python train.py --encoder_arch="swin" --dataset="synthesized solo parts of chorales (CocoChorales)" --vocab_size=56 --encoder_widths=[80, 160, 320] --decoder_bias="none" --decoder_connector="linear" --decoder_tie_embeddings=false --init="trunc_normal_002" --epochs=9.2 --warmup_steps=160
Rows from block 9 of the audio encoder, named by matrix and row number. Rows with one number belong to one attention dimension. Each number is 128 + 32 x the weight over its row's rms, rounded and kept within 0 to 255. All counts start at 0.
# v: window attention value (encoder.blocks.9.attn.v.weight, 320x320), inputs 0-106
# proj: window attention output (encoder.blocks.9.attn.proj.weight, 320x320, transposed), outputs 0-106
v.66 [165 130  51 148  70  93 157  87  92 124 133  67 123 137 132 138 147 145 177 159 133 113 130 121  49 132 165 131 134 114  96 123  53 115 148  97 122 114 205 110 134 146 135  80 121 154 153 156 106  97  94 155  92 116 146 129  33  92 135 105 124 126 144 124  84 109 113 111 139  84 186 163 149 128 128 117 137 165 151 147 154 128 175 127 151  90  88  91 149  71 129  51  75 123 108 132 165 118 225 146  59 154 174 110  83 113 119]
proj.66 [126 124 189 126 255 111 139 118 132  95 129 191 123  82 157 150 185 147  98 147 113  95 104 170  86 130 126 180 107 124 152 161 112 161 144 102 109 174 146 171 169 103 134 123 133 146 145 187 139 127 132 165  87 156 155 101 162 104  92 173 118 127  91 128 120 135 107 101 108  81  97 121 141 128 166 162 126 126  94 136 110  99  87 135 148 128 170 218  81 104 103 100 156 106 149 146 155  91 152  68 143 135 117 185 122 118 167]
v.67 [128 135  88  83 169  59 108 100 161 100 145 170 181 114 145 144 120 128 133 130 179 115 118  80  92  76 108 186 146 125 176  97  47 127 128 150 167  91 147 158 151 117 145 228  86  74 114 148 108 122 154 128 172 149  85 139 140 111 136 173  86 153 110 172 105 117  65  96 111 103 106  39 137 132 150  73 146 102  98 130 128 120  88  92 127 178 147 135 152 117 120 140 114 113 149 113 154 106 119 109 137 136 107  71 144 117 100]
proj.67 [142 148  89 137 129 150 177 208 155 128  97 125  94 114  62 158  82 141 116 132  16 113 150  84 150 148 139 140 156 136  75  86 152 102 147 165  77 140 125 165 109 170 130  67 142 141 188 126 179 116 157 198 110 115  80 101 118 152 123 122 132 132 127 130 123 116 129  92 137 132 110 138 171  91 135 161 125 127 149  79 142 142 154 104 173 167  94 145 152  98 122 140 117 145 132  85  34 105 164 119 117 196 147 166  93 155 132]
v.68 [134  70 132  85 116 118 109 127 134 148 139 133  96 136 143 113 138 106 149 129 211 137 162 133 103 174 178 169 101 118 155 200 196 126 136 124 134 106 120 136 136 113 128 134 156 138 129 103 142 101 130 138  78 110 140  65 161 131 176 201  89 128 112 183 118  52 133 102 114 110 161 114  92 141 141 141 106 182 100 156  92 145 161  96 134 145  74 120 103 110 198 134 121 129 109 120 137  25  87 157 165 149 171 136 175 151 139]
proj.68 [ 99 112 179 195  54 129 118  73 158 163 130 103  98 143 147 133 176 112 145 128 162 118 151  93 131 139 103 106 131 158 130  94   3 112 140  92 219 129 147  95  59  79 207 132 138 113 119 170  90 166 126 128 140 112 155 149 153 157 163 112 130 107  84 129 156  61 153 196 151 168 143  90  43 207 165 139 110 153 145 172  88 135 136 159 126 129 139 140 135 117 156 135 130 175 121 140 132 138 127  84 154 126  87 128 156  81 159]
v.69 [103 123 153 146  97 153  92 152 107  81  77 128 115 145 122  53  97 141 150 135  73 124 118 163 139 112  65 115  77 129  63 137 200 124 157 106 153 151 130 176  85  88 188 130 123 216  67 139  96 175 118 141 158  99  93 129 133 134 118 201 121  82 183 112 134 124 188  93 167 140 141  70 190 162 125 163 100 116 120 137 149 118 103 171 190 148  96 140 127 121 114 145 142 107 101 178 110 173  77  77 139 136 157 148 116 165 146]
proj.69 [177 163 121  97 121 183 133  78 137 192 143 113 146 127 125 133 121 151 126 114 134 146  82  37 190 173 157  88 164  78 155 165 149 199  72 103 125  97  97  95 176 147  79 115 134 109 121 115  99 121 144 128 124 127 149 110 125 112 115 111 143 110 110 129  99 145 141 121 123 119 138 130 133 117  84 133 102 155 100 159 107 146 142 123  58  99 135 105 138 159 119 153  64 100 114 134 205  94 102 178 100 111 134  55 123 113 103]
v.70 [147 146 153 113 141 179 118 173 111 142 165 223 106  91 110 125 113 106 140 117 138 108 108 103 167 100  95  95 176 159  77 135 117  92 130 117 136 177 119 151 127 179 169 110 181 127 152 144 120 139 119 131 137 150 101 132 138  75 171  68 144 193 126 147 139 101 184 106 117 150 105 181 156  90  95 160 111 122 130 110 122  76 119 202 162 162 138 169 113 159 172 195 143 119 171 141 145 180 145 136 130 153 129 137 106  95 114]
proj.70 [132 134 164 133 158 103  49  98 148 146 140 109 184 174 141 153  72  87 196 113 121 140 120 146 148 139 122 134 115 149 121  87  77 178  87 123 180 147 117  67 129  50 127 103 128 143 139  98 145 101 105 131 177  89  95 228  83 173  72 136 100  70 136 178 145 138 146 122 162 135 167 131 214 172 135  94 115 141 172 168  91 148 105  68 120  89 117 124 148 133  73 133 170 182  94 113  51 122 117 155 111  98 120 155  87 125  75]
v.71 [150 124  74 122  74 214 150  88 135 151 200 138 166 115 101 120 103 174 139  98 161 103 136 133 169 101  85 152  94  99 184 176 147 168 138 140 116 100 129 144 150 179 124 100 143 135 147 100 118 135 116 116 184 147 144 156  89  80  53 114 164 120 124 170  99 152 141  82 104 164 115  95  62 128 161 168 119  98 127 100 102  90 116 122 139  97 126 134 125 146 180 146 157  94 119 183 129 143 137 140  97 175 121 140 175 139  71]
proj.71 [104 115 161 103 142  63 139 116  65 163 121 128 131 126 165 114 124  93  93  95 178 117 119  60  89 121 125 170  77  93 109 151  75 156  75 128 109 169 173 136 115 129 134 103  91 123 152 117  87 119 118 180 129 106  82 134 184 140 125 183 135 181 143 147  61 175 121  95 168  78 160 157 114 142 108 159 114  98 156 184 174  92 146 129 181 167 154 144 150 125 134  79 113 169 130 148 124 121 140 134 150 144 213 122  91 121 172]
v.72 [148 102  94 149  94 136 125  82 115 117  69 150  51 121 129 115 160 114 174 168  97 129 166 118 145 144 132 116  92 145 105 123 151 189 150 125 109 121 142 101  84 165 163 144  76 137 133 117 122 145  81 137 134 139 162  99 129 132  90  82 120  67 159 155 102 143 159 165 217 135 150 200 191  97 105 134 128  95 139 133 103 136 142 104 108 131  91 158 103 118  86 113 113  93  91  81 105 239 168  92 102 196 138 119 119  88 125]
proj.72 [134 148 131  93 116 208 116 118 152  98 156 133 159 161  98 116 151 158 116  74 185 140 108 166 105  96 135 131 151 121 157 101 129 161 122 120 158  67 125 120 122 140  57 125 166 147 143 143 157 138 123 126 150 139 146 101 112  64 161 192 105 118 117 139 100 138 107 168  87  86  97 118  78 199 169 135 142 167 139 102 183 148 109 123  82  97  89  85 120 182 139  85 178  90 129 177 137  87  90 125 113  84 134  63 116 119 147]
v.73 [118 156 109 163 116 122 144 117  94 114 119 126 142 151 113 129 126 121  77 112 151 137 108 175 166  81  91 132 174 157 175 139 140 159 118 215 113 186 101 134 123 113 167 151  86  90 100  97 200 118 129  65 139  81 143 165 151 119  61  79 171 111 182 121 116 135 105 135 160 142 146 115 120 188 154 148 176  36 163  89 109  96 142 100  93  79 146 135  83 107 137 170 139 100 144  78  91 188 158 150 129  85  86 127 131 134 106]
proj.73 [ 99 148 154 128 115 129 119 134 101 121 120 115 167 115 132 130 173 175  80 115 183 125 124 128 126 126 103 114 136 147 163 125 166  84 100 104 125  95 126 107 117 111 122 119 135 146  93 106  89  98 140 107 122 103 152 112 103 144 185 149 169 171 101 128 115 166  93 163  90  90 131 123  95  78 121 181 112 146 148  90 148 122 153 156 115 139 117 112 166 181  87 109 169 111 149 142 147 123  58 165 141 129 195 127 147 155 102]
v.74 [120 141 174 121 121 163 138 179 134 172 163 100 138  68 115 126 129 163 123  77  84 122 122 190  58 138  90 116 134 139 100 136  85 115 130 117 101 104 101 119 139 145 109 151 153  90 129 126  88 162 164 106 135  93 162 171  67 140 131 170 140 208 105 130 129 144  86  81 142 161 154 164  83 117 173  73 116 104  99 165  74 110 160 170 131 123 169  88 147 141 152 164  52 164  84 116 106 120 113 131 171 101 139 134 160 150 149]
proj.74 [153 124 145  89 128 104  88 120  70 111  83 156 111  94 159 144 127 117 106 191 141 163 149 119 149 150  95 137 215 122 168 187  88  98  88 146 106 149  95 140 221  92 159 122  87 120  90 128 169 109  24 159  89 160 164 135 134 158 160  91 119 100 150  97 148 145 130 126 165 153 141  87 137 109  90 119 151 188 102  88 133 125 132 102 147 126 137 130 148 127 137 181  90  82  99  85 110 138 115 126 130  92 122 166 115 129 147]
v.75 [150 112 142 147 134  85 115 111 138 102 132  67  84 135 127 141 140 104 111 179 129  82 134 136 109 141 189 132 173 143  96 137 109 131 150 114 122  83 170 117 107 136 176 152 170 141 143  97  82  91 130 109 129  95  96 121 113 122 140 121  79 140 118 119 121 145  92 195 131  49 145 136 162  69 121 149 145 165 129 150 117 161  98  77 122  57 159 174 116  77 147 134 114 156  74 104 112 146 136 131 107 135 109  88 121 153 135]
proj.75 [121 132 140 171  91 157 119  94 179 147 138 195 156 135 168 145 148  99 115 117 116 124 144 149 150  77 135 173 133 101 124 154  68  66 129  99 141 132 175 121  86 174 138 133 121  92 172 146 119 119 163 152 129 140 125 132  88 101 133 127 190 126 100 134 117 111  82 175  85 130 136 110  83 165 139 184 124 134 137 112 131 202 121 165  82 115  87 153  52 109  92 129 174 115 127 146 133  91 155 112 115 103 163  82 104  80 126]
v.76 [193  99 175 125 110 128  98 136 111 178 162 199 106 110 151 137  57 164 113 169 124 142 134 125 191 189 107 142 158 110 174 201 123 145  85  89 161 135 138 125 162 113 135 110 146 182 100 111 121 128 168 179 151  94 109 128 147 157 152  63 114 148  81 127 122 111 125 106  79 115  84 164 141 115 140 140  96  65 160 153 109  51 103 128 106 113 164  83 126 141 165 206 100 105 122 151  79  85  96 155 130 112 164 142 111 140 116]
proj.76 [ 97  95 137 141 160  83 118 161 104 139  96  88 138  99  98 108 140 136 115 129 161 127 147 176  43 119 166 103 120 112 146 150 134 161 167 113  87 196 133 145 132  35 101  94 115 143  96 105 115 111 158 111 132  91  98 205 159 114 142 134 160 119 176 103 122  85 154 104 143 177 169 121 165 153 132  90 186 123 140 115 133  88 160 106 181 156 145 151 164  77 151 134 131 191 114 110 100 185 102 145 139  88 157 128 147 129 114]
v.77 [160 134  96 134 104 131  62  94 164 130 100 123 109 130 130  95 177 135 157 143  69 133 117 152 134 116 166 123 145 156 124 151 150 132 111 104 162 135 126 110  57 165 132  94 155 167  60 106  76 176 152  82 124 147 156 139 183 167 126 162 113  91 136 168 131 115 128 155 144 135 151 171 163 100 126 141  51 168 153 109 142 130  92 177 176  93 128 162 191 147 119 106 129 126 114 116 119 173 171 123 132 120  93 127 144 127 131]
proj.77 [137 106 110 136 151 171 110 114 131 172 166  94 125 120  86 165  97 132 124 170 115 174 143 145 174 128 107  95 106  99 154 110 164 174 145 108 134  93 120 172 155 108 112 113 109 126 144 129 150 166  84 124 159 124 130 107  94 104 177 149  59  93 142 106  94 128 118 113 111 135 155  73  55  93 154 108 184 129 120 122  89 142 161  77  82 154 138 104  39 159 149 123 144  87  96 160 120 116  55 134 132  79 167  72 145 124  75]
v.78 [134 132 136  81  93 160 109  89 151 100 144 159  81 161  83 121  89 161 109  77 151 139 128 169 157 100  90 112  81 114 168 155 112 154 135  90  26  79 111 207 142 131 121 163 101 108 109  82  64 125 138 130 186 151 119 165 138 113  29 169 153 131 175 207  99 150 127  54 108 152 116  97 105 117 144 123 115 167 169 147 152 115  93 208 121 136 151 175 116 138 151 147 149 114  98 154 133 101  98  60 107  98 149 145 186 117 125]
proj.78 [153 134 102 149 160 146  94  76  85 172  67  85 116  67 156 109 104 126 118 111  84  95  89  76 148 124 162  94 209 122  99 168  66  83  92 191 144  98  82 122  95 212 208  94 129 127 127 129 179 154 115 170 130 132  68 124 130  90 142 166 122 112 137 102 120 156 144 143 182 125 188  86 110 107 120 164 129 147  92 104 111 175 189 104 174 147 158  82 109 163 152 163  78  86  95 135 127 148 109 155 101 161 172  96  66 209 157]
v.79 [136 148 100  73 198 150 155  93 168  55 198  80 153  85 112 140 163 143 118  89 146  92 192 164 122 105 165 126 142 202  52 122  97 136 110 143 118  69 116 170 199 129 132 161 154  99 103 144 127 124  93  92 161  98 138 108 110 102 128 162 114 134 132 132 137 115  55 109 117 128 113 132 104 110 151 104 157 242 143 169  92 151 170 127 111  99 153 140 109  81 137  93 115 201 176 142 161 101 135 102 104 149 138  63 167 145 121]
proj.79 [111 110 100 136  31 129 100 119 176 127 124 151 116 132 104 143 112 126 121 126  98 133 110  83 156 103 117 157 136 136 111 152  97 101  61  80 117 120 137 101 120 145 190 118 110 127 106 159 110 133 105 209 152 100 152 151 109 113 151 118 131 194 140 142 125 145  94 174 159 114 146 167 116 147  74 195 114 113 123 141 140 134 146 148 116  93 142 103 114 164 107 126 113  95 117 116  65  88 168 170 103 128 121 141 128 107 147]
v.80 [113 113 166  70 120 103 108 148 125 120 166 166 141 122 101 148  91  48 126 116  70  79 121 119 186 130 125 120 133 122 124  76  64 121 109 121 158 157 130 155 160 138 161  92  52  82 110 137 113  91 102 195 127 187  85 169 136 138 122 108 144 155 125  96 131 129 142 142  94  96  94  49 111 115 138 160 170 132 121 112 155 171  73 125 173 160 147 179  27 150 120 143 174 100 128 129 177 112 151  71 131 123 149 116 140 142 155]
proj.80 [109 187  53 166 161 108 113 110 127  99  85 118  80 120 142 126 139 134 198 136  89 153 132 110  63 165 149 148 137 149 111  97  74 102 167 153 100 126 118  65 118 176 109  72 199 126 184  85 211 115 186 105 145  92  84 135 164 141  55  82 164 103 139 121 149  88 169  90 160 169 117 159 128 127  53 115 114 123 132 160 141  91 152 127 139 106 147 143 176 115 147  97 114 135 133  65  97 115 167 157 143 177 113 162 154 128  77]
v.81 [148 172  73 162 173 177 132  93 134 147 169 150 110 153 135 118 182 177 122 131 171 142 171 161 152 132 180 105 115 169  92 159 151 157 131 197  87  87 106 127 136 123 120  57  90 138 162 138 160 166  42  99 176 123 174  76 113 100 134 111  92  66 137  89 100 122 109 102 149 150  90 168 116 111 154 115  79 197 162 158 174  99 128 137 127 116 115  96 172 173  74  48 109  92 141 138 155 124 146 104 138 163 129 155 119 157 115]
proj.81 [134 107 108 127 115 132 148 116 205 144 153 113  89 194 100  83 140  92  92 104 209 144  64 103 128 131 170 143  98 157 119 126 150 186 133 126 145 140 146 163 166 134 111 185 187 165 138 114  77 143 124 135 150  75 118 134 168  90 117 145  74 133 145  93 109 104  88 161 102 146 130 173 124 136 133 142 116  70 111 161 119  78 162 132  92 128 140  93 103 107 129 138  92 135 139 166 147 153  90 102 130  90 116 120 135 103 196]
v.82 [131 113 118 125 136 136 100 156 143  99 188 152 159 143 125 186 142 130  93 116 102 130 134 138 121 106 114  98 173 169 161 114  75 111 160 163 139 162  64 155 167 109 110 137 132 104 107  82 150 123 158 130 163  33 103 150 104 100 137 109 150 112 153 140  81 111  78 120 118 155 171 131  96 132 127  96 147  99 247  71 132 163 141 151 142  83 168  67 110  57 114  42 128 153 145 128  68 126 135 116  93  96 126 124  94 154 110]
proj.82 [115 171 105 145 121 121 109  89 128  72 116  66 102 159 144 109 160 165 107 143 166 219 195 148 103 124 135 140 104 154 153 135 154 110 125 116 110 111 148 118 103 155 155 160 122 114  76 167 192 152  88 124  58 104 174 128 140 141 179  99 133 128 138 104 119 166  91 141 147 130 125  98 121  94 114 171 140 155  99 128 112 108 131 138 121 163 137 152  56 194 162 178 128  76 123  96 164 176  82 166 144 130 112 165 185 152 108]
v.83 [ 93 127 146 109  47 138  80  81 144 121  83 185 107 101 135 173 117 116 127 160 136 144  55 133 129 131 149 133 119 137 105  97 155  67 173  49 138 122  58 202  96 181  92 116 102 181 144 131 121 127 140 141 115 119 156 119 129 124 177 109 117 145 120  65 121 111 144  74 194 142 211 104 109 100 121 132  72 175  83 132 133 115 162  98 136 159 137 162 125 111  73 122 157 150 110  96  79 133 118  86 163 172 100 126 157 152 136]
proj.83 [166 151 141 155 210 162 109  82 105  85  79  73 132 179 125  94 146 149 136 107  86 116 167 144 126 146 115 119 138 136 207 129 105 141 152 143 145  96 168  70 142 107 147 123 154  81 128  98 115 167 111 130 146 124 152  64 174 150 110 101 110 118 163 138 156 105  82 117 137 165 150 119 136 146 199  95 188 140 137 133 129 139 117 118 120 163 157 145 109 192 201 101 131  99 162 129 108 126 114 128 132  97 169 120 153  86  80]
v.84 [146 141 141  68 156  76 128 161 111 153 146 139 192 158 142 135 122 150 134 112 156 118 108 123 128  82 152 142  88 126 147 129 150  84 147 154 121  86  71 151 114 139 127  78 121 103 147 133 114 114 140 172 133  83 108 148 129 103 176 188 115 126 117 150 119 122 125 126 223  90 202 113 109 164 109  85 129 133 145 103 137 151 121  55  90 170  86 149 146 113  97  71 163 145 154  45 107 181 122 124 115 109 116 149 184 171 125]
proj.84 [150 168  86 155 161 138 134  47 129 148 154 151  99 130 113 134 123 120 133 120 126 104 121  83 145 176  92 118 169 105 138  64  50 124  98 165 143 113 143  79 141 100 223 134 119 152  99 129 137 155 117 149 149 112 120 103 162 181 136  89 157 135 158 153 142  75 142 118 123  87 133 110 125  73 221 162 147 157 147 128 157 162 134 171 197 163 105 134  88 145 104 132  99 137 168 134 126  82 138 125 123 120 129 125  76 149 146]
v.85 [146 108 104 174 163 109  96  89 110 159  74 122 118  61 107 113 144 166 120 179  69  48 107 154  95 100 155 123 159 148  80 186 120 107 169  98 118 114 105  83  94 124 121 164 162 162 132 168 124 158 176 135 126 141  99 107  79 131  91  48 156  79 129 146 158 162 149 131 189 170 155 151 183  74 135 160  68  94 114 113  50 121 144  85 113 129 112 156 143 131 179 132 132 127 123 197 125 178 132 117 133 131 110  92  51 152 128]
proj.85 [160 112 152 138 155 173 109 160  60  83 196  98 122 169 125 126 117 138 117 117 128 139 127 147 107  84 170 145 110 126 200 121  85 132 131  74 119 129 130 149 116 102  91  81 141 177 183  48 143  83 171 108 166 138 148 131 109 104 178 147  99 106 110 115  86 119  91 144  47 129 106 132 144 223 186  89 163 154 142 142 172 129 121 130  83  90 129 110  46 170 105 116 175  58 108 112  87  68 127 136  90 112 172  88 126  83 123]
v.86 [112 155 155 114  98 102 107  99 121  96  88 111 166  83  96 118 123 135 139 142 151  73 161 217 137 111 156  87 158 165  96 109 162  94 139 143  95 189 115 152 120 118 190 125 150 178  99 121 140 120 120 143  92 104  93 150 127 155 126 121 155 146 166  95 168 159 132 144  94 173 109 109 139 115 191 139 131 192 127  82  68 107 130 164 169  72 142 156  73 161 160 164 122 170  88 188 154 112 124 138 164 166 145 135 117 156 203]
proj.86 [158 140 171 165 133 140  94  87 176 120 146 139 114 191 136 138 139 113 145 133 156 127  99  85 138 156  87 129  90 156 156 118 140 169 100 107 126 110 113  85 123 138 113  44 176  90 110 145 106 118 151 105 126 105 158 131  99 164 158 138 144 130 136 158 137 121  88 143  84 158 108  88 108 176 107 133 122 101  93 173  71  29 114 119 114 147 194 107 164 209 120 115 154  95 143 121 144 119 114 140 129 141 153  63 169 131  59]
v.87 [127 125 152 132  85 129 156 117 106 115  84  97 145 136  73 146 107 126 143 156  99  84 112 135 105 126 140  99 153 158 181 167 132 157 119 113 111 141 162 100 129 128 113 166 133 156  99 147 106  82 154 136 117 150 171 129 122 134  88  80 188 127 121 146 140 133 133 173 128 123 134 143 114 100  77 162 169 114 141  98  89  91 174 129 146  90 110 148  65  95 221 157 140 181  79 161 176 147 149 147 104 109 155 110  89 108  70]
proj.87 [129  96 149 169 175  88 101 136  87  89 144  70 104 127 172 153 169 162 121  74 166 123 154 146  67 121  98 179  75  97 148 158  99  53 145  77 128  97 140  88 109  97 163  82 121  97 135 103  90 158 152 149 145 138 163  74 140 132 171 127 176 136 127 135  96 109  99 115  73  74 137  81  57 187 153 110 143 134 105 178 159 129 143 191 135 113 170 158  96 181 117 106 162 112 119 146  88 121 140  98 113 148 152 108 148 109 156]
v.88 [ 86  87 116 126 128 116 118  63 155 112 130 113 127 111 149 113 114 108 118 167  95 146 147 111 145 126 111 203 118 103 166 188 143 169  92 144 151  61 171 138 136 139 108 203 157 174  65 116 111 115 129  91 148 168 128 116 164 145  92 164 133 119  67 120 150 137 138 114  83  85 115  97 108 136 152 183 141 134 123 160  84 133 114  59 132 106 143 129 140 124 128 139 146 153 143 155 102  81  81 114 175 113 155  66 197 134  78]
proj.88 [123 115  68 131  54 155 175 178 112 155 159  98 130 106 151 144 123  97 133 115  83 135 122  85 154 104 157  97  62  82  84 150 116  83 142 160 144 163 160 134  83 139 107 115 111  94 188 168  75 118 102 149 144 100 120 117 124  97 172 160 149 194 107 114  73 132 138 122 119 139 142 161  64 133  99 115 187 124 119 140 159 137 193 144  94 129 114 121 114  96 139 158  70 146 142  98  78 143 165 178 105 158 148 126 112  81 152]
v.89 [117 167 128 160 126 163 128 104 120 145 105 128 120 116 175 119 155 139 119 107 138 172 160 137 148 155 123 129 143 145  14  95 149 118 136 102 137 128 200 128 135 111 143 161  82 148  92 158 195 120 110 129 174 147 178 175  94  89  89  63 123 119 104 130 125 162 135 110 123 120  78 125 152 149 108 147 141  85  93 150 140 134 131 165 102 142 117 107 197 151 138 148 151 120 133  84 127 136  89  98 123 152 136 100 180  85 140]
proj.89 [131 156  77  66 131 161 144 142  95 126  91 117 152  68 150 121  88 185  98 108 111 107 139 171 106  96 107  99 155  98 195 181 141 153 159 172  72 193 107 157 206 121  64 153 139 155  93 123 175 155 143 151 141 130 108  96 160 129  99 164 113 120 144 171  85 170  89 161 165 148 121 206 187 109 121  92 166 160 143  77 141  70 126 119 125 110 143  95 125  94 144  82 117 130 130  85  72 155 143 170  95 107 116 158 165 156 146]
v.90 [160 114 118 119 110 135 112 107 176 112 147 131 146  84 140 169  92 152  55 124  73 124  97 104  89  54 104 157 124 104 132  85  47 105 156 182 129 101  96 143  53 173  86 137 140 110 155 133 106  82 169  83 131 170 117 164  82 133 148  85  79 129 103  96  94 163 113 139 108  88 155 121 126 133 156 113 159 155  87 114 129 114  90 148 149  95  91 155 176 125 124 119 121 106 111 118 129 125 132 134 111 146 134 118 115 145  95]
proj.90 [147 145 120 145 169 113 156 125 130  67 133 147 133 154 114 133 172 133 164 169 139 186 170 163 120 141  98 179 120 148  74  99 121 158 143 138  96 144 155 113 176 144 141  96 113 108 164 148 178  90  90 131  39  92 117 164 119 126  93  92 139 181 147  89 141 105  71  28 174 163  89 139 135 106 127 146 163 151 154 120 133 181 109  90 128 123 165 117  91  88 124 151 138 163 133 121 109 110  93 109 134 155 120 167 118  85 146]
v.91 [185 111  80 172 190 153 129 154 128 145 140 162 114 157 115 106 124 159 120  98 103  76 142  87 178 168 132 100 150 129  56 179 142 153 134 153 125 124 141  93 132 164 116  79 135 167 120 133 149 165 109 130 165 160 120 114 137  90 149 116  86  92 142 120 127 190 162 166 198 130 125 162 197 108  77 182 112  72 159  99 117 163  84 143 109 104 102  80 171 146 132  70 166 141 142 124  99 140 120 112  76 106 117 101 129 167 120]
proj.91 [105 111 106 114  85 145 125 137 127 151 206 129 152  97 148 120  82 113 120 124 205 173 151 175  91  81 142  95 120  52 138  80  96 143 126  91  98 156 148 146 140  89 105 157  73 134 134 123 128 114 166 107 166  77 153 238  98 108 158 147 182 136 157 153  63 120 125  92 110 124 101 142 147 133 129 136 139 169 165 141 161 127 122 123 117  81 116  97  82  99 108 169 144 149 131 118 123 121 140 137 142 102 144 104 105  92 153]
v.92 [176 126  87  81 142 164 151 110 167 105 148 131  96 103 100  79 141 138 107  86 150 146 139 153 153 149 196  82 134 163 149 181 104 177 186 141 100  90  70 166 119 149  94 121  39 123 111 113 133 121 125 109 150 135 163  97 138  75 125 109 104  92 142 148 138 131  42 124 197 127 152 145 160 136 139  75 102 142 163 135  74 169 125 183 103 138 154 102 148 157  99 153 103 136 104  99 111 137 116 105  68  80 128 108 131 144 152]
proj.92 [136 123 119 183 117 168 106 155 122 114 142  97  77  99 134 101  49 104 111  76  97 129 152 112 160 129 169 143 154 126 133 130  82  70  43 122 118  68 120 141 122 134 163 200 131  83 135 111 138 156 120 159 156 101 131 119 136 116 172 140 154  93 151 125 133  94 109 153 116 124 140 101 105 134 149 162 113 191  96 103 185 167 177 143 109 109 109  86  91 130 135 164 101  92 120 142 146 139 105 114 161  64 178  99 101 121 149]
v.93 [116 129 148 158 112 107 145 118 151 111 167 179 148 128 151 204  99 151 132  89 125 106 176 127 183 109  97 145 164 173 149 168 118 109 145 131 125 103 110 155 169 153 144 197  97  97 145 114 103 110 148 156 131  76 102 140 131 126 125 164 150 180  76 180  90 154 177 126  80  95 104 155 109 113 114  91 175 125 157 135 115 155 103 118 126 156  57 143 143 132 139 120 132 157  78  90 101 187 117 139  57 120  80 135 221  96  70]
proj.93 [158 115 128 122 166 133  79 121 132 158  91 112 114 141 157  93 118 149 131 127 136 160  76 182  96 166 103 150 157 103 115 132  40 106 142 194 152 167 158 123 117 145 188  96 122 100 119 123 175 127  61 190 169 131  86  94  96 134 148 112 113  65 152 150  94 157 103 147 185 119 159  85 204 124 149 218 166 145 122 113 160 163 125 103 157 163 162  97  18  91 113 148 110 143 138 119  72 130 136 173 135 136 100 139  95 184 202]
v.94 [128 124 122 125  78 154  98 142 132 111 154 149 146 105 119 145 136 149 183 127 113 192 136 159 132 122  82 111 119 138 138 139 104  97 208 110 140 114  82 138 110 109 170 126 110 146 151 133 165 122 142 142 107 103 100  93 103 156 148 158 152  99 128 109 154 102 149 149  88 115  75 103 127 165 114  87 166 152  96 103 162 114 135 189 233 157  72 106 102 103  81  74 125  58  77 160 106 121 119 131  79 150 104 145 111  95 130]
proj.94 [132 153 169 127 155 120 162 111 157  58 107 115 111 218 117  53 135 183 108 108 153 121 133 163 125 122 154 137 115 151 120 150 152 184 141  89 151 113 126  97 143 185 101 117 153  63 124 127 127 107 138 162  56  97 128  98 144  97  92 126  88  88 109 120 150 165 114  72 201 161 127 139 166 105 123 160  41  78 132 157 144  81 111 102 101 123 190 128 151 164 186 127 134 196 121 166 183 139 116 119 159 152  82 131 129 133 112]
v.95 [150  82 139 177 111 103 126 118 149 113  67 118 120  70 117 100  88 158 133 147 117  84  95 120 165 118 169 112 137 136 145 170 159  73 146 120 146 130  89  85  77  95 118 132 160 141 164  83 111 116 132 108  67 113  92  50 134 160 140 138 124 120 103 138 158 144 155 225 103 164 115 130 114 113 113 127 119 175 121 111 127 102  66 120 151 138 130 145 190 119 131  67 108 100 125 186 143 117 117 193 168 124 140 165  79 153 140]
proj.95 [117 134 176 155 109 181 120 100 162 143 176 142 159 191 114 169  91  77 131 161 134 152 167 154 153 114 124 161  69 145  79 115 131 150 115  66 158 114 185 146  61 181 134 144 154 106 177 136  64 171 129  88 119 107 114 110 117 100 126 171 101  76 143  99 175 139 134 130 114 139 136 159 141 200 162 146  69  97 149 135 100 213  96  96 115 140 158 120  78 154 145 147 162 133 118 175 164 120 145  85 137 114  64  17  98 123 143]
v.96 [100 116 106 153 133 171 145  92 146  98  81 119 141  79 104 127 131 127 127 120  74 124 164 172  94 119 144 159 134 105 113  86 153 191 154 155 107 115 134 135  97 116  87  94 146 124  79 103 212  67  97 117 138 154  76 130 106 130  95 142 136 147 126 104 165 121 113 162 144 111 134 153 116 128 122  52  91 119 141  80 141 137 134  94 149 188 109 132  37 161 135  91 187  67 137 157  75 117  87 121 141 151 125 153 148 104  93]
proj.96 [115 169 202  88 148 136  92 145  94 113 112  50 115 123 178  90 147 120 141 143 187 107 136 138 123  96 129  75 125 108 132 105 109  91 119 176 115 161  90 126 126  97  91 110 143 157 153 100  42 195 140 150 164 167 139 139 103  97 126 115 113 151 104 132  98 112 179  96 122 136 163 125  84  82 173 102 101 164 134 161  52 131 173 153  84  47 103 151 102 151 164 166 140 165 121 115 131 128 114 160 118  86 147  80 102 150 120]
v.97 [128 141 144 151 137  95 136 169 145  96 119 142  90 174 136 131 131 147 133 150 154 104 100 174  99 159 167 111 133 189 113  86 170 116 138 165 110 112  87  37  93 127  97  86 202 106  88 170 155 170 115 125 103  60 100  85 110 139 159 105 153 122  83 150  96  93 119 177 163 117 127 105 175 115 149 133  77 132 128 179 136 171 133 127 179 129 107  89 157  86 136 138 119 107  96 119 117 145 138 177 123 137 104 127  60 122 158]
proj.97 [ 69 118 170  92 158 100 147 111 111 154 131 189 131 162 102 148 177 136 116 135 132 189 144 107 130  81 136 115 127 126 130 149 126  85 134 164 179 147 137 140 134 112 161 151  91 133 133  72 195  59 139 130 142 137 119 142 117  79 147 100 144 130 119 118 135 132 109  86 118 127 160  92  96 121 131 109 102 101 110  99 123 161 163 134  89 104 114  93  97 182 111 188 130 111 179 107 195 123 112 149 170  99 119 110 178 144 139]